From a checkpoint of a small audio embedding model.
Training: soap at rate 0.0032, 7800 steps, batches of 64, held-out accuracy 70%.
Rows from block 14 of a small audio embedding model, named by matrix and row number. Rows with one number belong to one channel. Each number is 128 + 32 x the weight over its row's rms, rounded and kept within 0 to 255. All counts start at 0.
After each channel's rows are labels from the 100 clips, of 14976, where the channel reaches its highest value: "responds to" is what is common among them. Only what is clearly more common there than usual is listed. The data: acted Russian speech (Dusha). In brackets: how many of the 100, against the usual share in percent.
# convs0: first width-5 conv, stride 2 (model.blocks.14.convs.0.weight, 640x432x5, each kernel summed), inputs 87-173
# convs1: second width-5 conv (model.blocks.14.convs.1.weight, 640x640x5, transposed, each kernel summed), outputs 92-183

convs0.362 [ 81 100 112  99  97 133 127 142  92 151 132 141 108 147  95  83 202 116 161 107 182 135 104 128  94 145 157  86 143  96 145 135  93 122 116 108 118 114 137 151 116 175 137  67  97 130 175 100  81 104 158 150 135 162 171 153 121  92 101  90 108 123 143 120 119 131 189 146  80 113 183 131 149 113  79 152 154 171 106 146 167 134 122 124 147 100 141]
convs1.362 [149 127 150 118 147 144 154 134 156 149 130 139 127  50 213 170 123 128 255 111  91  96  79 112 130 139 129 145 128 199 119 121  99 130 121 131 189 134 162 146 111 146 121 124  88 166 139 134 128 149  97 138 131 101 110 132 181 106 122  26  96 161 119 111 136 123 128  82 123  79 105 195 129 153  84 134 122 148 154 187 140 130 129 103 104 111 104  86 168 122 123 136]
responds to: emotion: sad (54 vs 27)

convs0.241 [128 173 146 135 131 125 124 166 129  90 120  61 159 141 134  87  81 132 134 117 196 171 101 155 122 125 128 110 107 129 148 175 135 129 107  88 135 117 151 124 112 133 108 157 149 125 112  76  93  52 140  94 109 118 110 105 116 150  64 141 120 134 153 110  94 110 169 119  69 140  66 120 134  72 159  92 173 155 113 157 110 153 154 105 123 104 115]
convs1.241 [153 138 101 141 114 108 158 189 176 135 157 109 138 151  59 114 143  90 146 119 100  95 179 120 125 190 184 110 132 130  14 103 127 135 152 136 142  98 142 140 144  74 124 143 120 201 123  61 230  68  92 134 119 152 119 134 133 120 122 107 104 175 143 179 127  82 131 188 133 155 138 136 128 125 200 148  95 110 124 113 103 173 126 156 138 145 162 124 145 126 156 147]
responds to: emotion: neutral (62 vs 35.7)

convs0.208 [175 102 105 147 115 192 127  92 126 138 133 191 171 129 115 125 156 122  90 137 111  49 102 179  59 121 167 117 157 129  58 146 173 145 142 141 110 148 191 142 131 201 122 189 130 144 114 117 211 150 158  74 128 122 212 101 110 117 111  97 104 124  77 125 113 148 121 134 108 142  82 102 149 108 155 165 101 139 183  88 106 152  87 148 155 111 113]
convs1.208 [140 122 177 134 132 116 127 181 186 151 121 133 107 135 114 186 120 136 150 101  92 167 175 138 134 122 101  90 122 126  70 123 164 152 191 112 146 102 141  87 118 146  99 132  75 115 125 126 239 163 142 153 127 155 115 144  84 136 126  91  89  90 125 146 157 139 137 177 127 117 130 132 119 159 121 127 106  84  86 171 133 110 142 142 121 133 144  96 100 128 173  80]
responds to: emotion: neutral (61 vs 35.7)

convs0.563 [137  82 105 153 101 150 107 159  98 122 116 135  64 122 121 168  97 115  86 114 144 198 137 118 115 144 123 145 140 128 117 100 158 106 111 154 119 184 183 149 113 152 140  94 112 113  93  59 106 126 108 135  84 143  92 110 200 119 104 100 172 184 153 130  76 117 139 161 100  94  84 177 186  96  72 124 116 128 145 144 100  39 103  38  95 176 147]
convs1.563 [148 144 103 136 143 142 133  92 119  50 135 201 169 128 143 123 111 141  56 128 143 147 157 133 113 179 149  85 146 152 190 153 136 115  94 116 115  80  96 112 115 132 113 149 110 140 158 136 150 111 132 103 104 137 137 108 161 128 154 122 163  85 141 206 116 151 138 140  58 129 119 207  75 122 112 139 107 125 139 144 138 204  90 120  67 108 158 108 122 121 137  81]
responds to: emotion: angry (87 vs 18.5)

convs0.286 [117 134 112  94 173 154 123 153 133 101  93  70 201 146 136 125 134 127  87 159  93 214 134 134 136 135  98  69 220 119 148  70  39 101  90 134 121 135 163  90 193 159 164 165 127 120  99  46 133 107 184 192 156 126 162 179 117 150 135 108 188  83 113 131 134 136 111 110 145 120 105 114 184 101 195 193 131 135 149 106 144 107  91  94 110 144 146]
convs1.286 [110 163 151 124 123 152 141  92 151 106 159  81  70 100  71  81 123  91  60 146 157 158  86 119 130 137 111 139 141 150  74 120 161  97 159 116 109 146 144 197 115 116 128 126 129 151 128 173  80  79 114 128 128 108 173 117  88 173 124  37 127 165 147 152  98 131  92  90 125 160 122 103 156 135 152 126  65 126 137 129  89  81 112 105 140 132 137 195 139 151 132  74]
responds to: emotion: angry (79 vs 18.5)

convs0.403 [109 145 117 111 110 180 109  98 122 117 117 195 102 148 101 157 107 135 152 112 130 172 140 123  80 161 135  74 123 127  70 184 143 139 115 111 132 122 103  83  78 143  67 127 135 155 199  99  86 109 123 154 130  73 149  87 145 123 113 111 201  77  92 147 115 124 152 123 121 164 190  76 143 103  85 195  86 156 176 151 173 111  95 127 120 108 166]
convs1.403 [158 137 164 132 116 163 119 120 158 116 147  90 180 148 131 165 139 106 101  69 124  99 105 117 141 150 124 179 129 164 170 133 119 131 111 103 134 141 102 117 145 144 130 136 159 120 111  64  71 164 124 131 152 146 135 148  86 125 127 149 144 155 130 146 147 108 128 109 149 102 101 157 123 154 192 134 132 137 185 147 147 202  56 114  54 132 188 128 230 123 129 135]
responds to: emotion: angry (86 vs 18.5)

convs0.475 [120 145  71 172 119 119 107 150 120 116 112 145  88 131 142 133 131 134 124 117 143  77 114 154  66 146 143 148  95 175 113 156 118 134  86 136 142 150 143 185 125 144 101  86 130 146 135  81 206 131 164 169 146  82 144 144 105 143  58 109 106 165 161 114 234 130 106  94 158 119 128 114 196 131 102 179 123  91 167 213 167 106 170 160 141 129 172]
convs1.475 [126 150 131 118 153  63 108 154  93 165 154 193 112  82 207 136 148  95 132 114 164 137 108 133 142 115 114 122 138 102  88 133 116 123  54 159  94 103 124 112 171 113 120 127 122 151 169 138  60 137 124 147 144 151 154 136 118 102 119 157  95 116 131 127 122 122 133 133  98 190 124 133 116 140  93 125 150 190 100  69 107  86 200 144 108 139  73 171 127 142 136 138]
responds to: emotion: sad (71 vs 27)

convs0.518 [120 126  99 154 112 127 109 136 126 169 132  98 168 139 101 155  65 106  93 148 178  77 111 161 104  98  77 157 138  77 207 156  96 119  94 153 115 173  89 153 173 106 142 117 128 142 111 116 160  98 155 171 114 202 140 137 158  85  78 116 148 121 120 122 100 136 148 159 118 150 192  95 208 165  75 125 148  87 111 135  59 149 108  45 113  54 120]
convs1.518 [145 119  94 126 128  98 102 105 124 134 103 116  89  84 174 140 103 109 102  99  90 158 155 136 126 163 119 115 101 172 133 144  70 151 107 147 120 112 155 141 179 171 119 126 160 145 148 126  98 167 157 156 108 117 125 113  32 116 139 140 110  95 126 140 116 164 123 139  96 132 151 185 124  92 122 125 126 126 102 181 119 157 201 156 170 129 178  92 103 135 121 141]
responds to: emotion: sad (63 vs 27)

convs0.379 [135 106 127  95 119 178 133  97 111 117 123 131  69 143 138  51 102 139  68 150 204 144 131  83 149 130 125 163 161 115 200 107 103 127 108 137 117 109 187 101 143 161  80  38 112  94 145 117 120 169 117 112 138 145 192 141 105 138 117 107 158 158 146  51  55 100 123 117 112  99 123 139  72  91 143 184 150 135 133  95 222 140 152 174 146 128 119]
convs1.379 [119  92 110 121 113  69 146  98 137 141 112  79  63  75  38 123 119 139 118 132 148 119 101 114 129  93 106 185 114  85 123 117 116 134 110  97 153  94  98 114 124  99 131 119 202  93 158 113 122 108  93 140 159 140 139 119 141 112 124 101 110 124 132  80 145 135 141 173 166 148 134 157 102 197  39 122 186 138  98 145 137 151  78 123 111 166 180 125 105 111 153 102]
responds to: emotion: sad (64 vs 27)

convs0.591 [186 143 130  57 101 157  77 148 156 132 146 147 101 106 135 145 144 117  48 136 183 113 124 146 108 101 221  94  65  96 132 120  86 117  88 100 153 115 140 155 163  91 104  54 119 109  88 150 168 177 104 131 185 103 108 159 148 133 111 125  64 150 160 152 145 109 155 126 133 139 204  84 140 154  93 117 133 122 113 164 102 156 160  95 104 138 153]
convs1.591 [169 108 190 128 135 151 114 138  66 108 117  74 180  99  92 133 151 158 147 156  97 135 111 117 106 177 158 103 161 208 118 126 110 122 108 118 106 130  74  75  48 151 126 104 143 123 157 105 129 167 163 121 156 147 124 143 168 134 137 177 130 159  92  66 107 100  78 113 174  74 101 136 140 102  61 112 131  55 159  94 139 153  99 147 185 140 127 209 154 121  39 119]
responds to: emotion: angry (75 vs 18.5)

convs0.636 [ 70 116 134 132 133 136 116 140 128 167 124 138 155 101 119  93  93 113 149 125  84 165 118 151 137 147 102  99  72  91 142 111 115  91  95 159 125 253 152 125 124 110 116 158  94 105 154 110 139 182  73 178 111 176 108 119 130 134 181 113 129  54 187 165 120 118 143 136 136 134 111 160 137 139 143  99 140 126 186 149 148 189  87  90 126  60 107]
convs1.636 [149  98 137 122 156 102 105 156 147  46 138 152 129 181  89 153 164 118 166 108 129 128 125 116 145 159 160 112 116 107 128 102  98 148 112 141 164 155 126 120 152 115 125 135  13 170  83 156 108 141  93 122 130 130 121 149 151 165 124 163 114  92 141  97 128 147 123 137 161 125 136 110 141 126 127 144 148 108 134 174  69 146 147 101 111 128  77  85 185 153  91 118]
responds to: emotion: neutral (67 vs 35.7)

convs0.228 [135  98 142 158 102 130  81  96 108 154 139 103 130 115 108 164  92 132 164 135 218 120 109 127 124 121 109  96 186  85 187 104 116 126 133 139 116  72 105 119 152 119 171 143 102 115 121 124 192 147 165 124 160 172 107  56  93 132 152 136 197  77 129 174 180 129  92 159  58  97  99 139 182 111  93  76 115 117 130 131  87 118 110 107 131 167 157]
convs1.228 [143 101 178 142 146  87 153  98 135 142 100 136  79 116 136  66 152  91  54 145 110  54 111 153 147  94 115 121 121 210 103 122 153 118  87 111  76 148 128 105 130 120 134 120 211 156 120 131  69 118 158 118 143 126 148 120 180  79 128 118 100  97 155 144 143 123 146 195 123 127 118 102 117 117 148 132 140 115 104  55 136 190 103 141 115 124  95 100 169 134 123  92]
responds to: emotion: sad (60 vs 27)

convs0.293 [145  84 146 170 125 129 136 117 178 111 160  88 136 151 133 144 116  98 190 110  88  68 116 112 148  71  60 152  66  32  82 113 143 113 168  79 130  79 176 136 217 122 149 132 145 106  94 125 122 149 179  82 128 161  87  89 109 117  94 101 112 117 105 168 169 115 127 134 140  95 149 201 206 136 114 181 169 134 130 168 136 125 181 142  61 114  90]
convs1.293 [106 132 114 125 140 145 121 117 140 157 123 182 125 136  83  87 136 124 148 141 114 123 112 138 123 102  98 151 109 108 115 126 133 144  36 136 167 133 129 131 134  95 136 131 147  95 126 106 105 134 179 139 115 159 130 115 124 147 133  82 126 130 166 125 159  96 169  82  62 118 133  70 150 160 160 105 157 150 159 172 182 162  57  92 116 137 113  95  90 101 104 108]
responds to: emotion: angry (58 vs 18.5)

convs0.184 [128 190 104 164 101 156  93 130 124 119 134 123 205 121 123 181 170 108  95 165 169  35 117  59 129 131 127 106 166 169  79 193 122 127 119 119 125 119 106 117 121 176 134 133 108 151 100 125 179 135 155 147 126 123  64 186 155 136 135 197 157 135 141 141 130 105 122 228 102 150  78 165 128 168 157 170 134 133 155 106 118 152 135 142 133  96 155]
convs1.184 [105 113 114 124 136 187 152 107 130 106 111 121 159 235 216 126 100 146 183 109 120 129  80 126 102 123 116  93  90  86 137 126 169 120 120 146 137 142 113 151 104 133 135 130 140  95  89 121  79 198 111 131 118 128 108 138  81 142 150 125 156 119 122 147 116 113 110 154 118 158 105  92 134 126 106 103  95 119  78 174  82 179 118 102 113 121 174 139 164 143 110  77]
responds to: emotion: neutral (68 vs 35.7)

convs0.240 [134 151 105 123 139  72  97 143 124 145 133 148 139 144 155 122 219 119 123 172 158 111 141  70  90 124  87 115  78 167 146 164 195 125 141 120  99 104 115  98 157 115 199 148 175  77 119 136 136 143 128  73 134 127 225 164 100 154 130 187 104 172 139 107  76 104 127 132  36 110 115 131  82 111 129 116 132  93 141 168  89 148  92 134 153 153  84]
convs1.240 [135 137  72 122 128 146 113 149 146 164 104  89 139  29 125 135 136 160 170  85 133  71  44 139 144 147 128  86 136 118 147 120 118 117 255 146 127 159 107 130 147 161 141 128 126 148 155  87  80 113  96 114 123 130 128 127 108 173 121  68 135  48 139 140 101 172 121 182 155 127 143 142 126 128 151 130 115 175 104 135 102 152 199 146 155 119 134 170 174 116 154 140]
responds to: emotion: angry (55 vs 18.5)

convs0.128 [171 134 103 120  68 149  68 146 137 142 143  94 138 102 128 119  45 136 185 131 114 106 119 159 170 125  78 182 128 154  22 143 107 118  87 128 131  47 143 114 165 172  52 127 138 131  80 127 136 120 133 137 165 131 126 144  80 122 147  74 199 157 158 131 119 118 131 103 153 151 153 144 145 137 109 165 133 135 125 151 166 168 145 121 109 151  92]
convs1.128 [113 165 141 108 106 185 124 153  84  87  96 104 179 155 103 141 124 117 163 149 136 114 133 115 108 159 104 119 134 199 126 116 154 148 108 156 141 120  97 119 172 122 135 119 118 141 143 115  88 178  96 138 138 137 137 130 174 156 160 112 124 152 160  83 118 121 179  80 214  91 109  71 124  91 141 113  87 137 142 123 137  96 185 133 179 104 184  94 182 106 120  98]
responds to: emotion: angry (82 vs 18.5)