From a checkpoint of a small audio embedding model: waveform 16khz input.
Rows from block 10, named by matrix and row number. Rows with one number belong to one channel. Each number is 500 + 40 x the weight over the matrix's rms, rounded and kept within 0 to 999. All counts start at 0. Numbers have three digits each.
# convs0: first width-5 conv (model.blocks.10.convs.0.weight, 432x432x5), inputs 54-80, a 5 kernel for each
# convs1: second width-5 conv (model.blocks.10.convs.1.weight, 432x432x5, transposed), outputs 54-80, a 5 kernel for each
convs0.125:473510464441512470496508477472459532521500534488487501553463510563517535436481565540414537560569503456555519465508499512475511462558470533431391499571473443446428496522468501508478561486517558510532576508441488460446517499546495444458539577607431470569514513500524514476511597494478520516441531492505574491513488470527444457498528448495468569456482504499526516488441452533493556508501542516547525510444474
convs0.126:497478538465500506445502502505536489479496554483448531494525481557515424462469511499541539509524520480498484526510497492454525488535506527515484574537535512473477487473509469492524472479500449505537542433499537525484460517444495509500526495470574445432448523463479501539507465450467526510499527514482452485477546581526507489500505474497580442567438550515514501474517489488490450553490494487515525484499446
convs0.127:446516554543488500466543556475510530543546422554468441456548445553468526461491478493502416453503534504401472489506463532434500573466519525394423457480501446404496619409506546521436461420555484561571503490410512524529465556441602454495476519452423454559505474417461514455439594447465439562452495524501500520498501430521492411575527458528496460580469486534616377393537503522473482545510492469472342427539522
convs0.128:497513487509487474572539447457472528484499523540471521521497485450492489519489450448512494542481528458444433506458455480528528492467478571476491507457522521459500546551415472464508476451515531498488530523534449444477519529457595468428412515580434581398498519511454501451479507515488518541504481517467501466492486520520485465508518479469455544517531495514540454533478458454491590447557453495432614499429537
convs0.129:509468484531511472433509555487536511489491498468598510588509488434462467549476447584495529531470428449480504472507453507447522536507486514433510505555561511486508508527528451496519447508541519507493488510467453494414540498444409432447496455497456520496563505485411502470513546483473471482481480523520530494491479521519529514457537500466444501461504461490465488516520469495585468505488504514556516482497546
convs0.130:460518532428506423552477530513531467514536504462502521519512464573551484508503454540454569472444512445476484512449505496531531506485456465554451447507478554471533529559520494502479510430534528479471527392501497518551572455486508510514442453452451572541505525485477490504619425438548414490509502525498516473431502493520547554518455451546460476467545536534493581477461522504483507495443509466497423540450494
convs0.131:490475469557484503519521511475518525516543483472425481555456475470462528538454511552499510512472509485454485540444556459468429562465537495513541482468525423521518582512488486482489477525505542433505510538531418595501579492457562478541532475473460466578510464476463507521481547489467492477487509507519497536537521436505540520468493457514413529562488451550511491520495490402497568511450513480531472447494514
convs0.132:443539510525469474502525418551518495448436500523500565437495555444502548488489457424535494507484518527452482540524520519528520482532568443529447523502559472553441510562524495448476492485487498505478486547494543489512452472484524488496560468457485542566513482418520497531486530554556354507542470505550560491502505471543485470459530498508507532486406511562447521525538497462478539572497506510576487441509472
convs0.133:526466450517574461501511522484529498492502522506502521442484509555483492628497460451550490509455534508511484507504523512457515447522541545536547469476469542507552521471510489463472586481481477458519447475544493443489571557540515573601423450490467467517458538483530457495500512552519421500489467494512486582489475456512501464547482502425386522466458476459398528549502470449525494503605475446577494489470478
convs0.134:478568467485519539433514521435536497518507514504518487482440494513517487489510551464480541429544516585524487433529488587508466518503540482497502502472455506483501492491517433473556469453458508451590477559477484473484511457449474530511474468581441479494547475508482518482408535450514500485500511524484503522510473510528494510545514473504459491503510443491543457457485513500517559501498520466463581537490478
convs0.135:543450516544556503479484522535467491574472498496469506472458489578495610529545507383479555465424459470632457522552452493498490485479534537449521585572556511474442427514532583534478516514650455552551487472555539508492488472485475548474466504445537547417523427513518536535510486500489480515506476530551547533501523490494495465523495548402471588543438468396510404501492458505478510536526486506444493503503538
convs0.136:507515503494465531488455543483484548533433463511477549521471475558527596551463543498597523496508458452502534542497491559509518501492474482466503539542524510517515578554519492462518518561493500480493490520519526496526546473514550512485482472470472446515433512454476513474429538463543517517499466499511506488517497527541500495508474511574465481548494456532506493560490527447498440484556474504433570562488506
convs0.137:503521536498429498563480456456534481462502440512467585564441462524547547622438564505467529516485464522448478526514462509544496486490507549457554441410492506558526471550515507512498552499513456516536424469480467474508566531439602511502524609484517532514491487513499520495502537500536431481485507464499450461520536498510464489489524525423479554505587509594536447490604471520496477508475474465450530542505491
convs0.138:531568476506468511478465520513481499551498488543493489420493517456531478560565514456505427494495547463469482517496513447521490509519448569506502416540534455526491529502439510546552443513542497517517524490489485548496510483437494529471487495533550444451553506495476492498499467451555564469523515528489467499503510494486504493487496497497476469511437572552475430430538521513498441500503460530407469489515538
convs0.139:512518502427490474496469499458473552463507480486478491558518446500478503534451502485497494511535513527476490464489515441425549477515468432526541502505456492416506479528491480470534547535448520453472502499460528545529571585449473476500473536491483509507462533474492498489485519524553533481481531512541574524487529514488493489467501485507522549508547560508531489491521465495544589522490572511493512508510496
convs0.140:492512510500491484503503493501499477490528517473503490525506505490509507508504492492517489517497499494502493504505497510498491492501504476525515491502504500510515480480479500510505478514517501517499492487511495486507498491511520522533502477496492513507494505501496495498510505502497510512491501497498489490513503500501492512497501507530503522510490518501476480511504497490495507510502491484499502518503502
convs0.141:552503453485497497523488499564492500544477528495525531465529481525483487541452496451540634467533488525433503533489508505459482480550511526481548511432538479508527491454452469450503478452461561521548582501463553532469507446497540426433539561446490563433523483518508484525401483472447508488471529499521488497465539513488488488519478462468691553494464449448511502508499539486505536540511499481489513497539555
convs0.142:579511481561472431431557535420533488412554561478469597424521569677526402491429504374586482308583446449428445408555574564561426617448541531572443429460549674510428414519496450526483544430497445410505493497424604524530586476509564517437674433524528493446648495571492584496553538497525522470439502583451446458561490514558503460562504407437340513550452557444595577490518501490525611527592504498574463446499571
convs0.143:481577436485453451515478489523501531537479551486555459465499536527463507462486565459509607472445508538517511544518468508520495436491434469605469514506539505417498493608443545584454443514458400532531479455452448476544604655599514502483466539483514527493525528535542465526425535458519521464498528518471513514512482495491520532499495506502520487509477510455505550523494456536582421517483500536480526564519541
convs0.144:554490506506481533519472489526514553531511541587529496595504548443468553509501407493522472519487514504491508515492476528564503430467590493457529442473492484538498510532512430511450424523459504595573481561472465441513539514506468422474475570482513504475439493510486507519530508440484541522491503515513536522494500512472457431512485447574515540552435531513505562497471527516495496583450497547527437505554506
convs0.145:464445470547476511493525535435475526498479491575535432476477514485472547431485503496554474483494456504505530475462479498532538512554504496412529457478414539544485519553513509498501453495446462500467383536456493438495555457498467492563479440476479485491572549561522491507439480521495540498533513494492489533574501480536466426484481536518502556509528538491482521487474530478502503571412478519515556475446518
convs0.146:490532482504499513479491498506493508503522488478500514505525487492523515501498512491494479495510505526489505507498499499489488501502501472516515484482499505505513500509509484528499485516480471555513504512505478494519513485482475491524501472487505492518497492493491504499486512493493501514493494489491505490513497497496514496505504497496483545539467507524498494498511490482499503494509496506484499503493492
convs0.147:510537478515494446494506528486502543379544463474490497475501516442494513514543544490442460476564493467486460476478496478527512503499527514503474514500477527525486503474506560488484482515470521510421552528448563435485468474472517524505504473474493511460475455490499538488546404456560511520463424496511490497472518472559501514457476427505602480471465527557520507551466530475499480480474563497576496550526468
convs0.148:446522514618451519500576429481492490478470526579533453544388534554471481461583546486559501537460461525520439484482519513491471487492471459558515540499496538410553525505460478537542466487463474572522490538557503452499445501491551567502490441626439426500502533489467511541557507446479455486517518480483499480502442514539511549457480532561487445572565628574479495482520536557424540517444505474459474525499596
convs1.125:484502489487535459533535470508435501494434531451560611458469525472470520468489508467502488432583458564539446511537488529500530529503514503521590512492511527487495492466502521519525509552467497494447592446470519436510577487503401544522493497560495459453481511524553560482477471542482472502518513525504459549493478525480483488479470509508539400510539531485469479492499558495469543522439529565492506502434507
convs1.126:427516542475453498515484470518504479435558547484530511454527515519492506502455481420500548542485575415454514537514454508493519491551492540474489456482467505508499487499477497541539470595475605593486513508448487525469513584455488485480501498480462569502454504522475499497480437441434533503480484503505488504493513509515445511513512497540522459498476561477512587471507543482503480488475511506480490459487497
convs1.127:532516500458527525498494518538453513579508419454529559429495515484535521489465481487528475527469488502505477478437558484552492466543472456554484362438525527503480526534499470500492542539497456487435468645499534530439558422532441552514529457514491573420496498524448476458453533621431478548476456511489529510435477554482494563435548602490393473429510434573540545531500501486454487476454451553482451604489447
convs1.128:420512535465492521485520503528529465494504453545521521440490444516457531563486493523498498488540546551457467521446491505538520531505483548483411537562496525543528499496544481537483423559498505480442486485488463497478481488524501499490518489491607452417485523500513472477497485462448504519512500500486518500538514526484517476545469397605506458435531521571460492458515527457583517486514513473500430546514452
convs1.129:471518479493478433470466509462459503540473508537489405465505464521558443482492463478504491509412503529539492469529514492465537508484492553579445494491494444548543502522522531548529518457494504574443490498470572386507467582446461433476537509487457508453532483534452506518481555472568461522494491519506505492567513491513508478506480521544565620431462459472450573495476528532430483493497530480532543430506481
convs1.130:505477493543507454475485510481496427482556474507516565492515377636565449565473438488464527479565537579397427515482518470458476524515534471422478438462535476495509471491488470503504567463541482448453513494493453533471630570569431464535509524467527534496440487506458494477501483522569523520552481486508532542448506397563552480467511586470521432501443548507475535496543501472476533482506485511451585514498488
convs1.131:519481508497557475506531547462543450417491451548438517506449504492521472474484505522530538492585569496434562481521428507516539475582523501568623441486538486486504512473468503500475404521461451543512443499458527511472493489507497511560512549515467470487512499490453469463571493534513529495497507541524461501473453555431512554411519522472456546435462480530461495520501595415514494558487520501485533490525462
convs1.132:481455535499534514532456502512485477520494551525492461465491448550528482524538480493505502363520472467447453519528565494526525494464514518495528601381490548468495495482515517463529471484475632480526545368580531527475491506426556487501510484498468666474567535478518514563532483466491540547512485518506462501552476506463506550557487501496528480488548522452593505535523492476570463488502491515541538485498466
convs1.133:513464493479497520491485491443480551428473508513485447503494508476497449531496500480537530469478593390539515469508515509474504487464496414529505454504481468510522473499464496475477373518480493499500417517515507571449524512371522571529511493458476494533470507498504514448505468550486510432552515506503457502555504454489429543537347466561464481515506475372426599484527521558502464413600517463558495436524540
convs1.134:518497489513487482475526481508522465480576459467550462512491471540522494468513488530483502529505524446513462501532501503531469472496486505492484475498505494498461495516493496540497509489493472561514447512498541519497560481488482523509474506484441522535420514473493477516443540526468501490497509505510482481491490470508513530498492504471499440494586454449543510532515456533485521470510501520521535504457481
convs1.135:526496438463551537534497496438504414472590581567526505458450491513468425460511476505540495463537538464419539538466569506497450521515445501415651491410486477446539562509538495535488566413525483559530408474457489531494499387439498456521531487487492502526509492499459532505421493497530514512472509438504455578510496507557527443521457521495526479498553500464447480509438523565460480518552538575436554523500469
convs1.136:496532468469524503516481474464481488451459513467567444596454462519433453563509479520470471552464544390430509471532487456566524495433457538514547481510487478466548502473496484529510555617434516475412631438491542522470501552561562500533466429485485445532556534593473452515467482559446441494509508445535463499486569456564498456483476564484530538583482485453489518483525533563474491471507488462502496530437477
convs1.137:465494534466505540486471515475501498481495492407600519531638518521377451630481534486477500499549532475474490476510553479492543546484539550518488528443483523504452515514471499516513395401440540461531455529458513458468526517519423473539586508500537463537471469508517549528478503572482514520467557545514550404497493500543458522456526555499532552482511470498559423534473536498484490450436496543499476479545522
convs1.138:559477472536501467520522488484467583523523505500529497531447527490527530450510486491503473532493462461616575452468492521488489547484484550467454537451501480489481565506486472557467576475494519484481549503514481484475560591655476553489536504453508502436485487463545478496510578456476502515541518403482544495464476452458490466532478517455465534509481515492464596484534570446556503510458502523498507512544531
convs1.139:524479480460484481523503475527461538541414472496463430447448502428446552537515470472469482425537514435479433502481490505545445473546509446511460540445526501487455483539474458506508523472452467417446480566504492415451584545429518527533490536448449534509508544460484473542475479560520518511502506500513534447507533473537558480404472495532531557514451498509501528494479479480462462550448485502466496517514477
convs1.140:496498501506497505509500499491491500495505507486501487526481494508517483506486495514493512502518491496503501493495508502491511499501502500511491491501494499498494508497498503501505507534513477483474501519508502497525515477495502490498496509496491500501500506504502493495504497497506490497497502503499517505492494495501499501505496493491510522482502513498507500492499506494508496500502499503499498495498508
convs1.141:536477497505527525480507493486581422472495531533545518466487489451438509507489518496454518443550538583507486483519472537526542459556467424480436474481475489470505510529516501470471554449466474564505582422543513517507514503478451468537512507490536439537524493499503481492496493457581559485495539514491546486465500455424523622517521443523503460443482557547491478520480467528551463495538488512560522440516532
convs1.142:482444555463472531460437553548576535519460465399509582422653497570414475495446523483501566509537668451511568371542483482578513438472565553467615401494545530453405514441489455556536515458410498549469511441473523522544381491573464454565575435506459529552498574418421563510505561590497511587542446484574498448356550504524581386487551485467515500557494461499441484495515617638422527447486526575463531563502552
convs1.143:409463518516522504494529457517509519489540485475426469489473480565519455469448520525480503510493512633441433546538503551559495500525531416487482511542500497493533525533485464530459547546445503519574477470445437462461429463475562498507547466460573476538523483528469518517487499443439569501496504524489430546591510461513477487563536491452451593423494442467408531458515500536469502449427483535501425513450463
convs1.144:489560452517514478515510527464513471491499423458531470522487472543488503478510508471533486533495557514495553519464525461444492579482492562421530460488484483494546505468497482526532497375468528467487456504452548561653575485426541482513538463564461491533567477528508523481558498489490459527512490453518507456502486451515612486454501442485506573544459511479580435467450460457561464508536544511527500462529516
convs1.145:512501518494509519468530525496435517469464499520500489518463483541589456445473479541475497492521517502519433493528544482519496479484511556474518508540459499506511518549534468460500424504473511438509503377540529517495512490456524495548462452508452510516504502515483499500540498487444603494478523493472460566496518556510448426488447404448481622500554450591505442457576507534537525527488499490488489530471489
convs1.146:503500496501500495499509499508499481517488506494490511504488503493496495507498501501485496504493510509517512499497498498499495497504503487490498494520492504499498503498505498499505527499513497478505500495513496502506492504511495504499489509488488498502502504494494501508500494496504484490499505501499501505500505493499501502493496488503492506532524517488485495510510497500496492502506497512499503507495502
convs1.147:497433516541498491495519478488550521529511555513427492537511469522521518521491510500464507468513487520507512506540501462495529429489513527525522538506533488488483515518482455484518501461591522488472450482484453534508490424538448517514546453486506522489535473532493461542541481484463435482530506477524448482493511528474505548435482527495493500493551475460552476540523512478415470542576500452509448506525492
convs1.148:510510506517470509422491456539500490557459515419503474449495580502410491463441477499517490470557496539613505519513509476488489474512492575446426470500482479547517484471482571545485455607459487487509466513547450496494497463547459451536460461535502504488468495474477430539444469593489510475566550495476568477494543502517522466457514388482488522445460505521524455492493574500498496535483504517521430522505525